A small masked image model, trained from scratch: trained on aerial photos of the United States (SatlasPretrain).
Rows from block 11 of the encoder of a small masked image model, named by matrix and row number. Rows with one number within an expert belong to one neuron, the router's apart. Each number is 128 + 24 x the weight over its row's rms, rounded and kept within 0 to 255. All counts start at 0. After the name is the row's rms in percent of the matrix's.
Before each expert's rows are labels from the 100 images, of 14848, where the router gives the expert most weight on average: "colour at peak" is the nearest of a few named colours to the mean colour under the peak. Only what is clearly more common there than usual is listed. The data: aerial photos of the United States (SatlasPretrain). In brackets: how many of the 100, against the usual share in percent.
# router: slot weights (encoder.blocks.11.mlp.router.weight, 4x384), inputs 64-127
# up: expert up (encoder.blocks.11.mlp.up, 4x192x384), inputs 64-127
# down: expert down (encoder.blocks.11.mlp.down, 4x384x192, transposed), outputs 64-127

# expert 1
colour at peak: black (29 vs 1.4)
router.1 115 [103 150 124 128 100  81 126  92  91 132 117 130 165 100  87 129 111 161 125 125 113 131 118 142 116 140  78 135 117 124 119 106 139 125 109  92 145 110 151 104  99 139 104 142 167 113  74  86  98 136 112 123 134  93 137 120 107 127 130 146 139 137 129 169]
up.12 093 [148 141  80 149 161  94 129  93 176 103 149 118 183 129 122  87 119 133  96 147 132 128 151 134 114 145 166 119  53 125 102 131  98 171 104 117 124 143 107 124 135 122 112 125  91 143 109  92 117 146 126 125  99 121 146 147 109 139 141  99 172 156 127 160]
down.12 102 [141  88 130 123  86 126 141 181 143 154 133 108  79 125 105 141 102 118 131 129 123 121 136 123  96  84  99 162 154 133 131 101 132 108 145 130  93 110 165 124 101 114 182  96 143 146 154 164 143 138 141 110 175 140 149 157 118 123  91 151 131 103 111 107]
up.13 095 [106 101 129 137 139 122 122 168 114 137 135 110 137 136  90 120 110 143 138 131 112 125  98 166 166 103 151 142  92 127 119  87  93 123 154 148 136 169 140 189 139  92 145 121 120 118 159 170 111 144 102 102 161 137 131 125 147 112 126 117 116 146 141 124]
down.13 092 [183 157 147 157 147 174 215 113 102 102 126 129 164 127 147 140 142 128 128 111 112 124 119 124 141 128 125 117 199 115 125 129 102 148 127 143 156 112  80 135 141 153  95 118 117 105  82 108 139 149  91 143 125 103 135 157 119 117 130 140 149 107 130 122]
up.14 096 [126 142 143  81  81 120 129 123 145 180 145 123 132  95 109  86 136 108 135 128  98 107 120 173 135 108 112 153 133 136 155 154 133 133 133  88 147 148 145 135 135 138 117 133 107 148 174 140 142 152 106 138 176 152 107 153 131 135 136 108  96 132 140 118]
down.14 105 [127 100  84 158 165 118 122 125  84 108 125 119 113 138 137 164  78  84 102 128 141 143 116 105 131 137 127  84 137 125 107 130 117 142 138 164 133 106 133 115 132 100 154 137 137 118 143 122  90 142 122 130 111 127 154  93 150 132 158 160 125 105 142 123]
up.15 095 [179 108 133  90 160 156 140 112 106 137 137 106 177  79 132 132 134 104 127  85 106 141 131 105 146 144 136 114 100 114  92 102  96 107 144 129 128 125 116 161 126 131 122 135 143 184 101 114  64 149  92  95  88  80  97 148  46 112 143 124 162 150 121 160]
down.15 106 [113 116 121 148 119 128  68 110 143 112 107 121 115 136 166 134 121 125 144 133  85 104  89 148 120 121 171 111 141 136 173 161 143 120 111 148 130 117 112 147 136  94 154  89 108  62 197 129 179 139 150 160 122 156 165  75 180 134 153 142 124 139 118  89]
up.16 100 [162 151 133 158 112 133 144  86 167 134 125 132 113 111 161 128  99 132 117 200 192 109 135 125  83 122 133 161 118 123 135 106 147 137 120 154 121 165 124 120 139 140 112 144 131 129 162 129 169 107  85 151 121 131 199 144 139 110 161 101 147 163 129 117]
down.16 097 [129 147 159 132 141 131 215 159 110 136 145 149 140 147  76 114 101 110 160 134 114 135 172 130 124 143 103 102 120 134 121 124 108 120 143 131 103 121 162 133 123 151 121 125 106 151 118 166 114 158 158 139 164 121  91  93 126 136  76  94  98 105 147 166]
up.17 090 [149 132 121 136 125 163 134 119 101 107 117 125 131 108 135 130 119 129 155  89 112 160 131 125 152 162 122  64  96 133 126 129 151  94 149 126 128 152  96 143 121 115 117 134 161 148 110 114  86 148 102  88  70 106 176 116  83 161 119 141 118 106 110 149]
down.17 091 [128 117 140 125 154 108  78 140 141  95 107 143 103  94 135 153  96 142 121 146 158 140 169 100 104 103 144 146 157 124 144 122 100 147 140 125 160 124 106 174 137 125 128 144 104 127 136 120 159 105 124 128 152 126 152 145 109 122  94  81 118 109 124  95]
up.18 094 [ 63 123 141 106 110  83 116 147 105 141 146 150 122  98  88 124 156 118  88 170  78 115 142  98 142 107  97 110 128 119 136  80 130 149 164 137 134 169 135 153 137 113 152 146 104  99 134 143 160 135 111 158 161 104 138 102 110 107 129 130 131 110 157 141]
down.18 110 [139 130  92 150 128 128 155  92  98 103 113 132 150 151 193 138 107 104 156 127 148 153 109 170 140 148 128 120 125 149 124 148 134  99 139 148  99 111 117 120 111 110 111 137 163 144  88 115 126 124 122 113  95 148  77 131 120 174  92 137  96 101  90 108]
up.19 112 [129 147 139 148 124 161 140 112 116  91 118 112 147 104 112 117  70 114  96 136 149 120 129 135  99 149 111 117 116 117  86 135  85 169 120 119 128 128 111 123 126 124 122 124  96 110  95 121 152 180  96 105 104 104 138 164 111 158 124 122 136  94 148 127]
down.19 128 [112 109 112 109 155 111 100 137 147 158 121 111 110 163 148 155 169 129  93 133 126 134 159 141 122 133 143 161 143 106 144 132 145 113 143 131 121 141 184  89 125 116 124 103 178 170 119 137 114  90 159 147 164 123 106 102  82 128 129 139  76 148 160 128]
up.20 102 [111 124 153  73 136 162 124 128 154 103 121 148 127 135 100 111 146 141 138 150 153 135 146 176  96 121  84 152 144 111  84 125 123 164 110 114 122 111 125 123 121 157 128 122 116 152  91 141 158 116 110 149 167 114 137 119 134 112  99 135 128 110 137 123]
down.20 105 [133 144 116 135 106 113  53 173 128 136 137 117 105 119 152 116 112 105 143 137  99 147 156 102 137 119 140 139 127 125 133 118 120 110 153 100 135 169 149 100 157  99 149 144  99 138 157 117 111 150 148 171  86 142 122  99 151 104 149 161  96 132 131 149]
up.21 111 [136 132 138 108  82 162 135 167 116 125 124 122 151 106  89 126 143 113 132 167 130  82 147 125 119 166 133 149 125 130  73 126  92 116 102 108 130 134 113 151 163 153 101 142  77 144 131 162 136 158  95  98 123  96  99 182 131  89 128 137 141 134 142 120]
down.21 105 [149 124 112 130 161 125  66  98 132 105 116 121 109 159 176 133 113 129 116  74 112 108  96 134 124 128 135 130 135 125 160 126 165 173 144 158 125 152 126 145 107  96 130 125 125 117 158 128 119 126 135 122 108 118 150 101 118 180 123 128 108 136 124 157]
up.22 112 [132 177 136  90  99 126 120 123 150 101 129 121 112 130 138 115  98 146 132 116 179 126 161 174  89 158 142 128 112 127 113 134 143 142  93  94 160 131 126  94 157  92 108 121 105 140 129 149 101 162 139 125 151 123  92 116  75 136 119 144  88 128 125 148]
down.22 108 [132  98 106 113 138 135  31 122 112 142 124 136 125 151 114 132 109  73 133 147  84 128 117 128 122 150 110 115 112 114 123 150 115 115 115 132 116 139 135  85 136 101 137 122 147 126 120 108 137 136 113 139 115  99 120 120 122  83 105 118 107 119 128 146]
up.23 101 [124 112 119 126 115 143 114 116 152 102 117  92 138  86 140 106 152 142 124 157 123 110 139 119 196 139 138  90  86 125 153 124 107 182 150 137 151 105 143  91 110 128 137 111 109 137 105 129 155 117 103 129 138 108 113 120 119 158 142  99 131 152 123 110]
down.23 103 [190 153 135 120 116 128 177 175 135 114 138 143 110 134 131 140  91 132 129 129 117 147 131 122 117  90 107 139 145 121  94 128 170  96 114 108 103 109 136 131 141 119 143 114 144 132 148 156 131 138 156 101 131 155 142 134 138 139 123 121 147  97 131 144]

# expert 3
colour at peak: grey (90 vs 54.8)
router.3 087 [173 114 138 129 178 171 110 128 101 128 133 141 120 138  82 171  95  95 138 121 162 129 154 110 112 130 158 152 139 117 122 148 117 100 111 124 118 120 147 189 112 148 115 117 113 147  94 119  97 116 152 137 113 188  75 176 103 114 153 178 115 111 142 139]
up.12 133 [113 170 137 118 103  84 153 107 145 137 132 142 148 129 104  82 126 134 123 149 131 132 134 139 120 124 111 135 131 131 130 123 142 132 111  93 157 112 166  94  93 101  90 144 109 110 125 142 164 137 164 156 150 107 155 126 162 132 120 139 145  73 123 147]
down.12 111 [134 168 145 138 164 102 221 115 104 168 138 105 142 128 122  74  97 100 114 123 131 118 139 132 107 150 106 127  99 129 105 127 110  89 117  94 143 174 116 124 114 120  82 106 125 144 103 131 131 138 130 130 126 103 131 172  94 140 146 176 120 107 127 141]
up.13 095 [147 106 122 153 129 138 143 111 114 120 126 122 156  68 108 124  82 137 146 115 120  98 110 144 135 138 143 135 141 152 164 104  76 147 105 131 115 135 105 124 158 140 124 160 127 105 144 168 141 160 118 127 144 137 124 131 108 141 147 120 109 120 166  84]
down.13 100 [130 129 127 124 148 155 215 121 142 127 141 137 122 134 150 124 136 128 133 142 128 123 134 106 155 125 151 136 120  79 154 114 178  99 122 150 145 108 119 126 123 113 112 113 119 138 126 129  96 119 128  96  99 108 141 171 122 107 142 134 114 136 116 129]
up.14 136 [101 166 105 113 106 107 123 111 153 136 125 160 105 120 108  93  86 142  80 163 145 141 124 112 124 113  83 110 167 103 136 146  87 124 146 137 127 124 144  88 100 108 125  97 118  96 115 111 153 115 104 165 166 149 131  88 145  99 100 122 135  99 162 131]
down.14 116 [148 138 144 127 113 116 172 110 135 131  80 137  85 146 128 117 135 117 121  99 133 144 104 135 124 150 126 125 137 145 123 127 128  70 129 110 117 118 146 166 100 127 111 123 101  83 135 135  87 146 125  86 108 162  75 132  85 136 168 178 137 134  80 112]
up.15 112 [154 116 100 104 128 158 128  76 110 130 125  99 153 152 169 148 182 166 132 105 128 107 148 166 153 146 116 139 116 137 128 135 146 134 143 134 118 158 145 109 135 143 161 130 146 162 113 118 132 122 129 130  86 118  79 148 126 136 106 126 137 151  92 150]
down.15 095 [154 131 146 146 146 146 234 119 111 164 127 127 111 131 180 157 127 147 119 139  98 135 150 176 158 104 113 109 119 138 124 114 129 129 129 147 124 144  95 179 162 128 127 115  93 115 129 148 161 119 137 151 110 142 125 123 117 126  71 155  94 146 112 107]
up.16 092 [142 109 133 188 150 126 130 123 123 118 143 161  88 136 126  97 137 125 101 140 109 152 133 116 143 126 103 134 186 118 122 145 155  85 137 126 121 126 111 141  78 153  85 130 107 121 120  74 120 145  60 156  97 111 147 104 146 114 113 173 173 136 123 130]
down.16 100 [119 147 148  84 103 152  96 142 150 132 124 101 128 116 124 115  89 139 146 130 148  91 108 132 149 116 161 147 109 119 147 115 101 130 149 147 120 110 145 157 142 128 181 129 117 140 150 191 134 134 153 121 142 145 124 128 138 142 162 126 102 108 171 101]
up.17 098 [107 172 152 173  62 107 120 122 187 103 125 128 119 117 117 101  97 132 143 135  93 127 127 146 124 131 119 183 148 120 146 162 154 142 103 106 115 136 149 123 118 135 116 134  77 134 158 154 170 143 148 165 149 123 123 162 202 118 122 125 103 117 107 109]
down.17 105 [132 100 116 127 151 149  86 103  90 147 164 136 131 167 159 179 147 128 110  85 128 135 149  84 116 115 118 114  50 138 127 106 178 114 159 128 136  91 148 140 153  99 115 123 144 131 111 148 120 108 135 119 108 133 106  94  95 173 137 139 132  90 162 164]
up.18 093 [137 107 129 141 143 136 121 110 104 115 139 137 139  86  93 135 141 122 136 129 118 141 139 113 135 149 107 100 143 108 119 135 166 102  90 112 110 119 121 112  50 133 102 111 159 157 137 143  84 205  75 136  42 128 130  78  94 106 145 166 161 107 116 149]
down.18 097 [118 153 111 112 144 142 120 126 134 121  87 139 137 142 160 142 126 134 126 147 168 123 122 135 124 106 148 151  87 132 124 123  85 149 157 119 118  94 135 153 175 117 133 158 127 116 132 111 131  59 174 132 157 106 111 141 132 105 116 139 120  92  95  97]
up.19 087 [138 160 136  86 144 113 126 135 164 134 123 106 144 213 139 118 131 140 125 143 137 125 150 139 129  60 117 169 120 114 112 131 115 170 115  97 114 132 159 171 144 121 114 136 136 148 128 131 135  91 181 124 174  92 113 143 124 120 156 151 116 123 169 128]
down.19 087 [123 154 141 132 146 107 245 111 127 129 104 131 151 137 128 115 134 146 120 141  94 132 130 184 141  80 133 144 163 111 157 120 144 130 147 105 103 123 116 125 129 143 115 146 150  86 151 154 118 136 125 115 127 156  99 115 128 138 115 141 140 121 134 138]
up.20 087 [ 94 138 172 104 128 123 138 181 143 113 124 117  98 145 123 116 128 155 134 131 104 125 148 142 126 119 132 197 133 145  99 117 149 118 105  97 127 123 187 143 109 132 145 141 111 149 105 121  99 104 166 133 130 146 121 127 173 114 144 147  99 129 140 148]
down.20 092 [142  93 128 114 140 129 255 125 129 127 127 132 114 106 118 132  95 115 113 111 139 116 123 136 122 127 123 140 125 138 110 152 116 128 111 115 138 111 110 171 115  95 135 132 122 139 114 117 117  84 114 144 111 140 114 140 122 128 121 124 121 128 127 147]
up.21 098 [116 139 126 152 104  92 119 142 177 123 142 126 124 175 116  93 158 119  92 168 119 146  92 115 123  99 154 161 123 142 149 159 110 140 132 131 120 128 114 116 156 106 142 137  91 139 153 149 141 105 138 153 180  83 139 140 176  90 147 113 109 137 140 107]
down.21 113 [ 93 111 105 141 122 144 130 123 135 115 146 146 108  80 155 129 104 121 133 104 145 138 106 126 109 174  72 134 130 167 108  99 130 143 131 131 134 114 118 148 130  89 149 132 122 122  94 126 120 168 118  90  79 175 124 108 154 150 146 125 168 118 160 104]
up.22 108 [ 79 164 141 127  74  87 136 142 149 154 144 163  89 126  96 114 103 139  72 147 120 118 136  90 120 124 120  95 135 124 145 143 148 141 139 125 130 137 124 129 131  98 144 124  98  77 131 143 174 162 133 110 142 136 142 111 156 136 140 141 102  92 178 116]
down.22 092 [124 126 163 132 118 118 231 141 130 155 123 149 105 138 148 139  94 160 139 105  93 120 175 156 143 135 119 126 134 125 139 138 147 121 144 129 155 127 136 147 134 101 137 121 111 124 137 109 149 146 116 102 128 138 110 145 127 129 118 154 121 123 101 124]
up.23 094 [125 132 105 113 112 146 130 163 136 132 121 127 144 104  90 129 125 133 155 122 113 157 137 140  95 162  88 124  91 124 126 134 176 131 118 149 140 144 122 103 120 158 118 119 132 156 147 144 121 147  92 177 148 136 136  96 156 132  84 135 158 143 136 189]
down.23 101 [101  99 100 122 165 129  85 118 124 135 131 155 106 120 160 131 168 104 137 161 183 156 130 102 102 139 176 130 141 136 145 122 115  98 154 107 179 133 138 110 116  81 146 165 151  92 159 142 152 118 140 104 123 146 118 135 154 131 154 152  57 141  81  98]

# expert 0
colour at peak: grey (93 vs 54.8)
router.0 088 [133 119 131  84 100 136 131 134 127  69 162 112 117 141 116 120 158 154 125 125 110  93 137 140 157  66 136 105 128 124 161  89 154 142 163 118 147 147  89 112 141 138 141 119 116 102 161 125 134 128  96 146 129 135 103 109 129 149 120  67 160 137 165 132]
up.12 080 [ 90 181 132  87 115 161 120 135 150 139 134 133  97 118 159 106 154 147 126 118 126  97 137 194 151 103  87 143 130 118 118 142 118 128 141 154 149 114 137 120 153 108 190 106 107 157 137  86 139 172 132  56  90  77 154 151 167 129 121 116 121 140  91 120]
down.12 090 [141 118 125 117 106 105 255 143 129 107 157 129 114 171 166 125 138 117 113 121 161 125 145 135 123 104 113 130 141 152 152 145 154 150 154 125 140 143 124 141 158 117 111 147 126 105 137 112 156 128 138 130 127 139 108 136 118 113 117 114 139 163 112 101]
up.13 102 [ 55 141 114 107 117 133 118 135 128 161 112 107 104 151 112 130 103 152  93 133 133 136 144 131 149  95 112 155 156 112 163 123 138 152 130 151 160 129 158  99 146 108 149 113 114 142 119 116 155  73  97 163 155 114 149 126 155  66 136  93 113  92 144 127]
down.13 102 [135 130 149 121 129  89  90 141 168 110 148 188  86 109 116 103 128 142 106 127 104 107 103 128 124 133 119 109 139 155 121 129 143 109 149 124 107 133 169 156 115 136  98 134 125 122 163 119 122 144 152 128  88 118 115 132 110 117 163 147 138 160 138 120]
up.14 113 [153 148 151 151 113 138 125  91 149 123 108 116 113 139 142 122 122 134 169 126 131 137 144 104  88 145 163 141 150 127 145 131 141 136  86 121 108 140 136 140 119 141 139 139 108 121 148 159 150 161 161 104  97 169 132 145 140 176 163 125 112 126 158 116]
down.14 126 [161 121 146  77 139 116 148 139 103 105 147 120 173 151 126 147 132  95  91 120 143 145 139 116 178 144 119 134 125 140 130 137  96 116 137 128 146 125 116 122 164 139 111 116  98 131  93  79  95 111  90 134 156  75  97 114 108 126  93 115 162 160 124 162]
up.15 102 [142 164 148 102 134 129 123 129 100 126 123 126 164 131 146 138 132 109 140 108 117 114 128 136 121 164  98 117 104 146 103 103 144  93  98  88 117 165 176 123 107 147 132 122 123 134 142 148 146 158 122 104  99 147 141 152 108 152 128 158 149 101 119 146]
down.15 108 [111 143 110 135 123 108  69 171 162 108  92 109  83 140 140 110 115 127 120 127 159 134 144 123 128 123 118 123 105 126 140 132 120 158 126 155 148 100 143 102 148  90 148 136 123 119 162 118 127 135 142 148 141 115 106  69 131 146 148  99 121 133 139 109]
up.16 087 [143 151 127 127  91 147 121 166 185 104 120 124 122 119  98 111 120 138 127 136  96 127 157  94 125  87 166 154 126 133 115 129 193 119 110 105 118 139 151 140 116 127 118 142  74 112 154 126 127 138 120 161  99 128 125 147 163 111 157 114 113 105 137 142]
down.16 084 [162 139 139 130 161 153  61 123 106 123 138 142 161 128 140 125 112 119 190 145 146 135 124 109 111 166 111 139 100 160 135 117  77 137 121 130 168 114 134 122  95 130 111 109 157 143 110 148 134 145 131 124 130 116  78  91 104 125 123 114 127 100 136 124]
up.17 080 [140 123 153  92  97 136 142 128 140 118 110 120 113 139 171 142 123 126 146  93 144 136 108 148 110 111 164 145 128 123  70 140 124 129 136  89 131 174 127 108 126 142 134 137 115 150 150 101 122 139 130 135 142  83 109 127 151 104 117 111 110 143  93 177]
down.17 095 [117 135 136 143 119 140 255 150 110 108 133 124 126 121 173 148 139 131 134 103 114 128 118 156 122 102 144 118 143 108 135 117 139 126 111 158 143 128  93 135 138 160 117 155 113 128 123 109 150 111 119 143 124 110 143 110 124 151 116 104 150 135 148 102]
up.18 099 [155 148 163 121 128 128 120 121 139 127 160 145 152 154 140  95 126 132  87 130 129 161 126 105 103 125  94 106 105 117 139 110 182  99 110  58 134 132 123 115  79 149 132 113 130 134 138 117 106 125  92 178  84  81 130 106 100 131 142 131 186 109 151 165]
down.18 087 [125 115 114 119 147 137   3 117 137 124 100 134  98 116 117 169 104 136 154  72 153 118 155 119 115 131 133 115 111 139 141 125 101 144 142 148 110 124 146 121 128 100 184 151 141 144 136 123 128 119 134 104 114 127 104 129 138  97 130 136 104 120  90 147]
up.19 114 [135 176 126 143 118  89 144 131 154  95 134 170  90 125 115  84 130 142 123 140 143 162 122 120 114 107  99 101 109  76 101 111 129  91 133 109 107 112 142 128 106 121 111  90 162 147 143  94 121 139 141 173 146 124 126 100 113 117 154 185 118  90 110 162]
down.19 113 [181 151 115 100  87 119 221 163 104 121 116 127 135 127 156 100 127 118 116 142 116 138  91 134 119  92 153  96  80 105 104 126 164 125 104  95 140 106 163 161  94 117  97 101 142 130 137 147  81 131 145 112 101 115 131 120 113 109 159 154 161 149 119 138]
up.20 120 [103 169 168 153 107 122 128 124 112 117 126 152 186 104 130 116 107 119 112 150 133 108 138 122 114 134 100 126 134 112 124 113 122 160  65  72 107 136 120  93 113 127 115 144 108 101 144 149 154 163 117 120 122 121 116 160 126 148 145 138 159 118 156 119]
down.20 130 [138  96 101 113 122 125  83 162 156 128 118 118 134 147 155 143 127 130 153  80 114 142 130 133 147 103 132 120  84  97 162 170 118  96 141 163 143 149 159 159 154 106 137 113 152 144 132 119  68 119 165 196 137 150  98  89 146 112 108 132  87 142 114 148]
up.21 101 [175 173 129 145 121  98 108 133 158  99 139 119 128 168 120 129  91 118 124 142 112 120 141 142 111  93 128 144 122 116 113 119 161 123 110  94 130 151 163 167 117 103 164 118  81 115 149 155 138 134 154 109 122 160 162 141 156 143 152 124 126 125 161 172]
down.21 094 [141 145 114 111 120 144  45 130 128 135 133 125 140 114 120 150 146  98 109 138 148 144 107 114 141 162 154 120  93 128 116 123  81 132 136 125 132 118 113  82 143 136 148 125 120 130 121 107 120 161 100 115 151  61  76 121 129 102 136 132 123 103 151 130]
up.22 101 [114 128 154 144 159 173 144 147 127 161  93 127 146 135 149 142 154 137 152 145 126  91 124 142 125 115 168 159 116 129 123  99 103 115 127 123 113 166 138 158 143 134 166 128 140 108 125 148 145 125 149 104 144 131 140 163 168 132  87 147  76 132 144 152]
down.22 106 [149 130 144 125 135 135 115 126 128 156 152 146 139 128 145 113 167  84  99 146 124 148 122  86 142 130 101 146 130 114  88 101 113 110 140 102 174 125 136 129  87 131  97  77  96  93 123 108 131  88 118 115 136  90 119 154 108  88 154 125 154 108 131 118]
up.23 082 [ 76 140 115 120 112 164 134 155 179 150 119 134 145 123  90 116 112 150 133 144 127  79 122 192 123  96 121 129 149 123 140 103 119 180 121 105 125 141 168 132 124 130 144 143 102 112 138 119 137 157 146 118 153 120  87 159 177 160 123 127  78 141 124 126]
down.23 087 [133 119 118 122 134 115 255 106 158  94 120 110 131 146 177 148 136 177  97 104  88 126 136 159 106 104 117 128 142 125 126 111 137 149 164 131 124 164 134 127 150 127 109 144 123 163 149 118 162 110 102 128 115 161 130 112 178 149 108 118 118 114 136 145]

# expert 2
colour at peak: green (57 vs 2.4)
router.2 106 [147 143 102 156 118 163 130 145 163 132 116 125 151  74  61 129 123 135 139 176 142 126 127 133 128 119 126 143 124 149 105 165 159 131  93 150 136 108 173 132  98 121  99 152 140 127 129 131 129 164 140 170 159 117  98 118 133 111 145 143 135 157 109 145]
up.12 109 [129 114 109 176 142 110 131  97 133 155 128 130 121 101 107 137 120 146 134 211 139 131 151 132  49 195 124 169 143 145 104 149 115 136  69 166 141 125 152 129 108 145 138 123 167 164 111 142  94 138 154 150 161 127 110  94  85 131 146 159 127 142 125 143]
down.12 106 [ 97 143 141  77  92 128  90 133 121 116 135 142  95 137 116 146 137 133 134  72 144 134 119 140 155 100 109  93 118 119 133 108 119 131 189 110 137 132 110 134 130  96 110 132 115 117 112 103 141 124 132 148 133 145 116 140 180 137 109 108 117 120 127 115]
up.13 074 [143 132 110 142 138  94 143 121 147 101 119 128 129 132 128 158 120 122 140 143 177 110 124 153 104 113 116 165 137 114 137 140 147 108 139 132 144 112 129  97 136 160 108 140 136 141 145 102 115 135 141 128  69 125 141 111 154 134 172 108 140 120  89 132]
down.13 091 [142 122 137 131 119 103 244 121 124 162 130 108 139 118 179 160 136 138 136 111 130 142 109 133 113 109 128 139 111 125 143 144 154 109 157 124 151 157 123 101 153 134 153 123 144 125 104 122 135 122 129 150 128 110 132 116 147 139 132 103 153 147  87 114]
up.14 104 [135  99 112 158 129 134 136 132 173  97 139  97 136 125 108 124 112 114 140 176 134 130 151 119 158 159 129 169 125 109  54 131 119 159 110 127 138 142 141 125 160 133 159 136 133 165 102 115 133 136  84 149 117  77 168 142 122 100 123 102 161 167 169 139]
down.14 104 [102 121 106 140 100 112  91 151 103 116 116 154  84 126 157 111 117 121 142 110  50 161 131 132 132 118 126  99 151 111 171 121 136 119 158 102  96 145 117 167 111 110 112 170 126 105 120 158 148 155 142 151 135 161 110 139 148 148 125 133 121 104 122 113]
up.15 110 [164 146 107 182  78 127 106 149 164 116 118 112 118 156 143 129 122 132 161 135 142 158 150 129  85 150 130 159 101 131  99 151 148 134  93 134 130 135 141 122 100 141 113 124  92 136 148 155 120 159 166 182 148 160 102  82 161 156 128 120  87 120 106 153]
down.15 088 [119 128 138  96 128 123  27  99 111 109 130 136 126 129 128 130 125 133 101 143 128 100 164 118 141 109 105 145 164 121 134  84 116 144 132 130 121 138 106 131 126 123 120 130 138 100 111 109 125 113 129 111 125 127 163 118 133 109 114 146 153 126 139 120]
up.16 094 [157 144 148 130 120 147 126 153 141 125 125 122 168 145 166 178  91 115 151  87 156 107 150 130 118 107  78 137 117 114 113  90 131 101 102 115 120 141 152 112 155 160 124 138  77 131 119 164 153  92 152 119  88 158  85 182 129 163 129 135 132  99 119 101]
down.16 086 [166 115 149 114 107 144 231 122 159 128 134 127 119 141 102 112 110 118 162  90 144 149 134 128 150 104 119 157 112 124 126 110 134 109 126 106 155 148  98 157 123 127 150 141 135 126 135 145 129 141 115 137 122 122 117 133 168 148 145 105 133 168 115  75]
up.17 091 [150 131 109 141 143 137 145 124 163 123 106 118 147 105 132 160  89  94 130 111 142  90 101 139 148  86 111  98 113 137 142 106 135 116 144 153 135 156 126 137 134 127 101 121 140 138 110 111 174 131  92 132  98 121 167 137  90 155 106 126 165 144 102 124]
down.17 109 [134 134 146 100 115 152 129 116  96 150 104  92 119 129  99 121 154 147 105 143 105 148 134 135 120 144 140 123 168  87 119 130 125 140 117 112 121 127 108 137  73 147 135 122 110 133 135 121  71 115 163  97 133  96  69 141 125 105 163 113 116  93 159 155]
up.18 097 [ 97 120 153  88  83  75 137 129 159 107 152 122  87 118 107 121 144 140  97 124  91 126 137 133 160  58 113 105 148 131 139 124 149 158 191 108 128 111 102 105 179 103 132 133 124 111 128 150 154 121 159 145 176 161  87  93 174 117 127  87 110 133 144 100]
down.18 127 [128 141 132 139 129 135 178 122 111 136 135 150 157 100 122 161 101 139 142 136 121 118 147  78 116 151  86 112  78 134 135 155 141 119 135 144 142 117 144 151 122 137 138 133 145 124  91 144 126 149  65  91 109 130 150 149 119 124  97 129 135 124 144 152]
up.19 100 [167 134 110 131 105 147 118 164 120  96 146  88 139 125 160 177 127  90 128 108 165 124 154 147 102 154  98 140  89 133  61 100 110 101 118 126 109 115 121  93 109 170 131 111 131 163 132 130 116 124 106 106 116  91 105 153  93 150 128 136 146 150 117 157]
down.19 087 [123 124 115 170 144 138  22 109 112 125  99 155 149 138 137 121 130 120 131 119 126 145 145 138 145 120 142 131 159 126 119 143 137 134 145 147 116 136 178 134 136 130 133 103  95 107 131 130 107 114 132 111 106 140 154 124 122 109 110 159 145 114 121 122]
up.20 113 [134 151 137 114  87 113 144 136 143  90 133 115 125 181 168 142 105 142  96 103 112 128 155 148 143 106  88 134 134 109 154 105 127 130 128  83 137 140 154 104 102 105  90 130  76 115 124 152 138 150 132 134 129 136 109 145 174 150 125 128 105 128 147 140]
down.20 088 [157 153 136 149 113 128 193 105 146 114 131 106 131 139 123 146 152 146 125 106 101 118 143 156 129 133 112 118 149 146 120 137 145 145 124 120 152 122 139 115 104 125 103 103 115 138 149 102 118 108 136 129 141 115 148 104 157 148  96  90 120 129  95 100]
up.21 093 [136 163 130 149 157  90 138 147 143 122 136 141 100 106 128 105 105 130 108 132 116 128 133 156 129 119 115  76 129 123 105  72  87 132 136 129 121 131 126 125  97 112 116 131 122  96 159  84 131 181 118 147 121 159  88 108 124 164 117 131 129  96 140 131]
down.21 086 [115 161 137 116 133 139 255 148 142 130 109 115 164 133 149 135 146 143 126 115 111 137 158 143 109 131 128 115 139 159 116 131  98 118 137 168 127 181  97 135 143 119 114 128 130 153 129 124 155 128 131  95  96 118 129  91 143 109 124 118 148 141  90 151]
up.22 100 [159 141 111 158 110 156 142 124 150 151 125 125 135 163 176 173 103 115 151 159 136 128 132 156  83 145 114 149 132 131 161 149 104 150  84 146 107 142 146  82  78 149 163 125 111 111 123 133 159 159 158 146 157 137 101 106 120 158 121  86  91 128 124 136]
down.22 107 [102 131 130 133 132 136 127 171 124 140 135 156 128 104  86 107 137 103 115  93 107 160 150 134 140 139 124 130 119 118  84 105 131 119 148 141 144 178 133 111 147 117 133 129 137 167  76 119  98 119 164 108 118 110  93 156 153 123 108 117 123 108 122 143]
up.23 112 [150 133 129 114  62 109 124 159 140 156 126 121 131 130 141 166 131 133 113 121 135 125 126 119 191  82 135 100 107 128 166  94 113 125 153  90  91 156 103 117 145 148 143 139 113 104 160 160 155  93 112 107 146 117 121 174 141  89 138 103 125 144 105 128]
down.23 111 [142 110 135 165 169 145  84 114 109 132 161 125 142 134 131 101 115 116 123 153 145 137 134 149 122 172 146 127 133 109 130 167 155 148 119 119  91  93  94 169 103 155 119 133  95 141 133 112  90 129 171 105 122 142 147 122  96 133 127 151 149 143 121 140]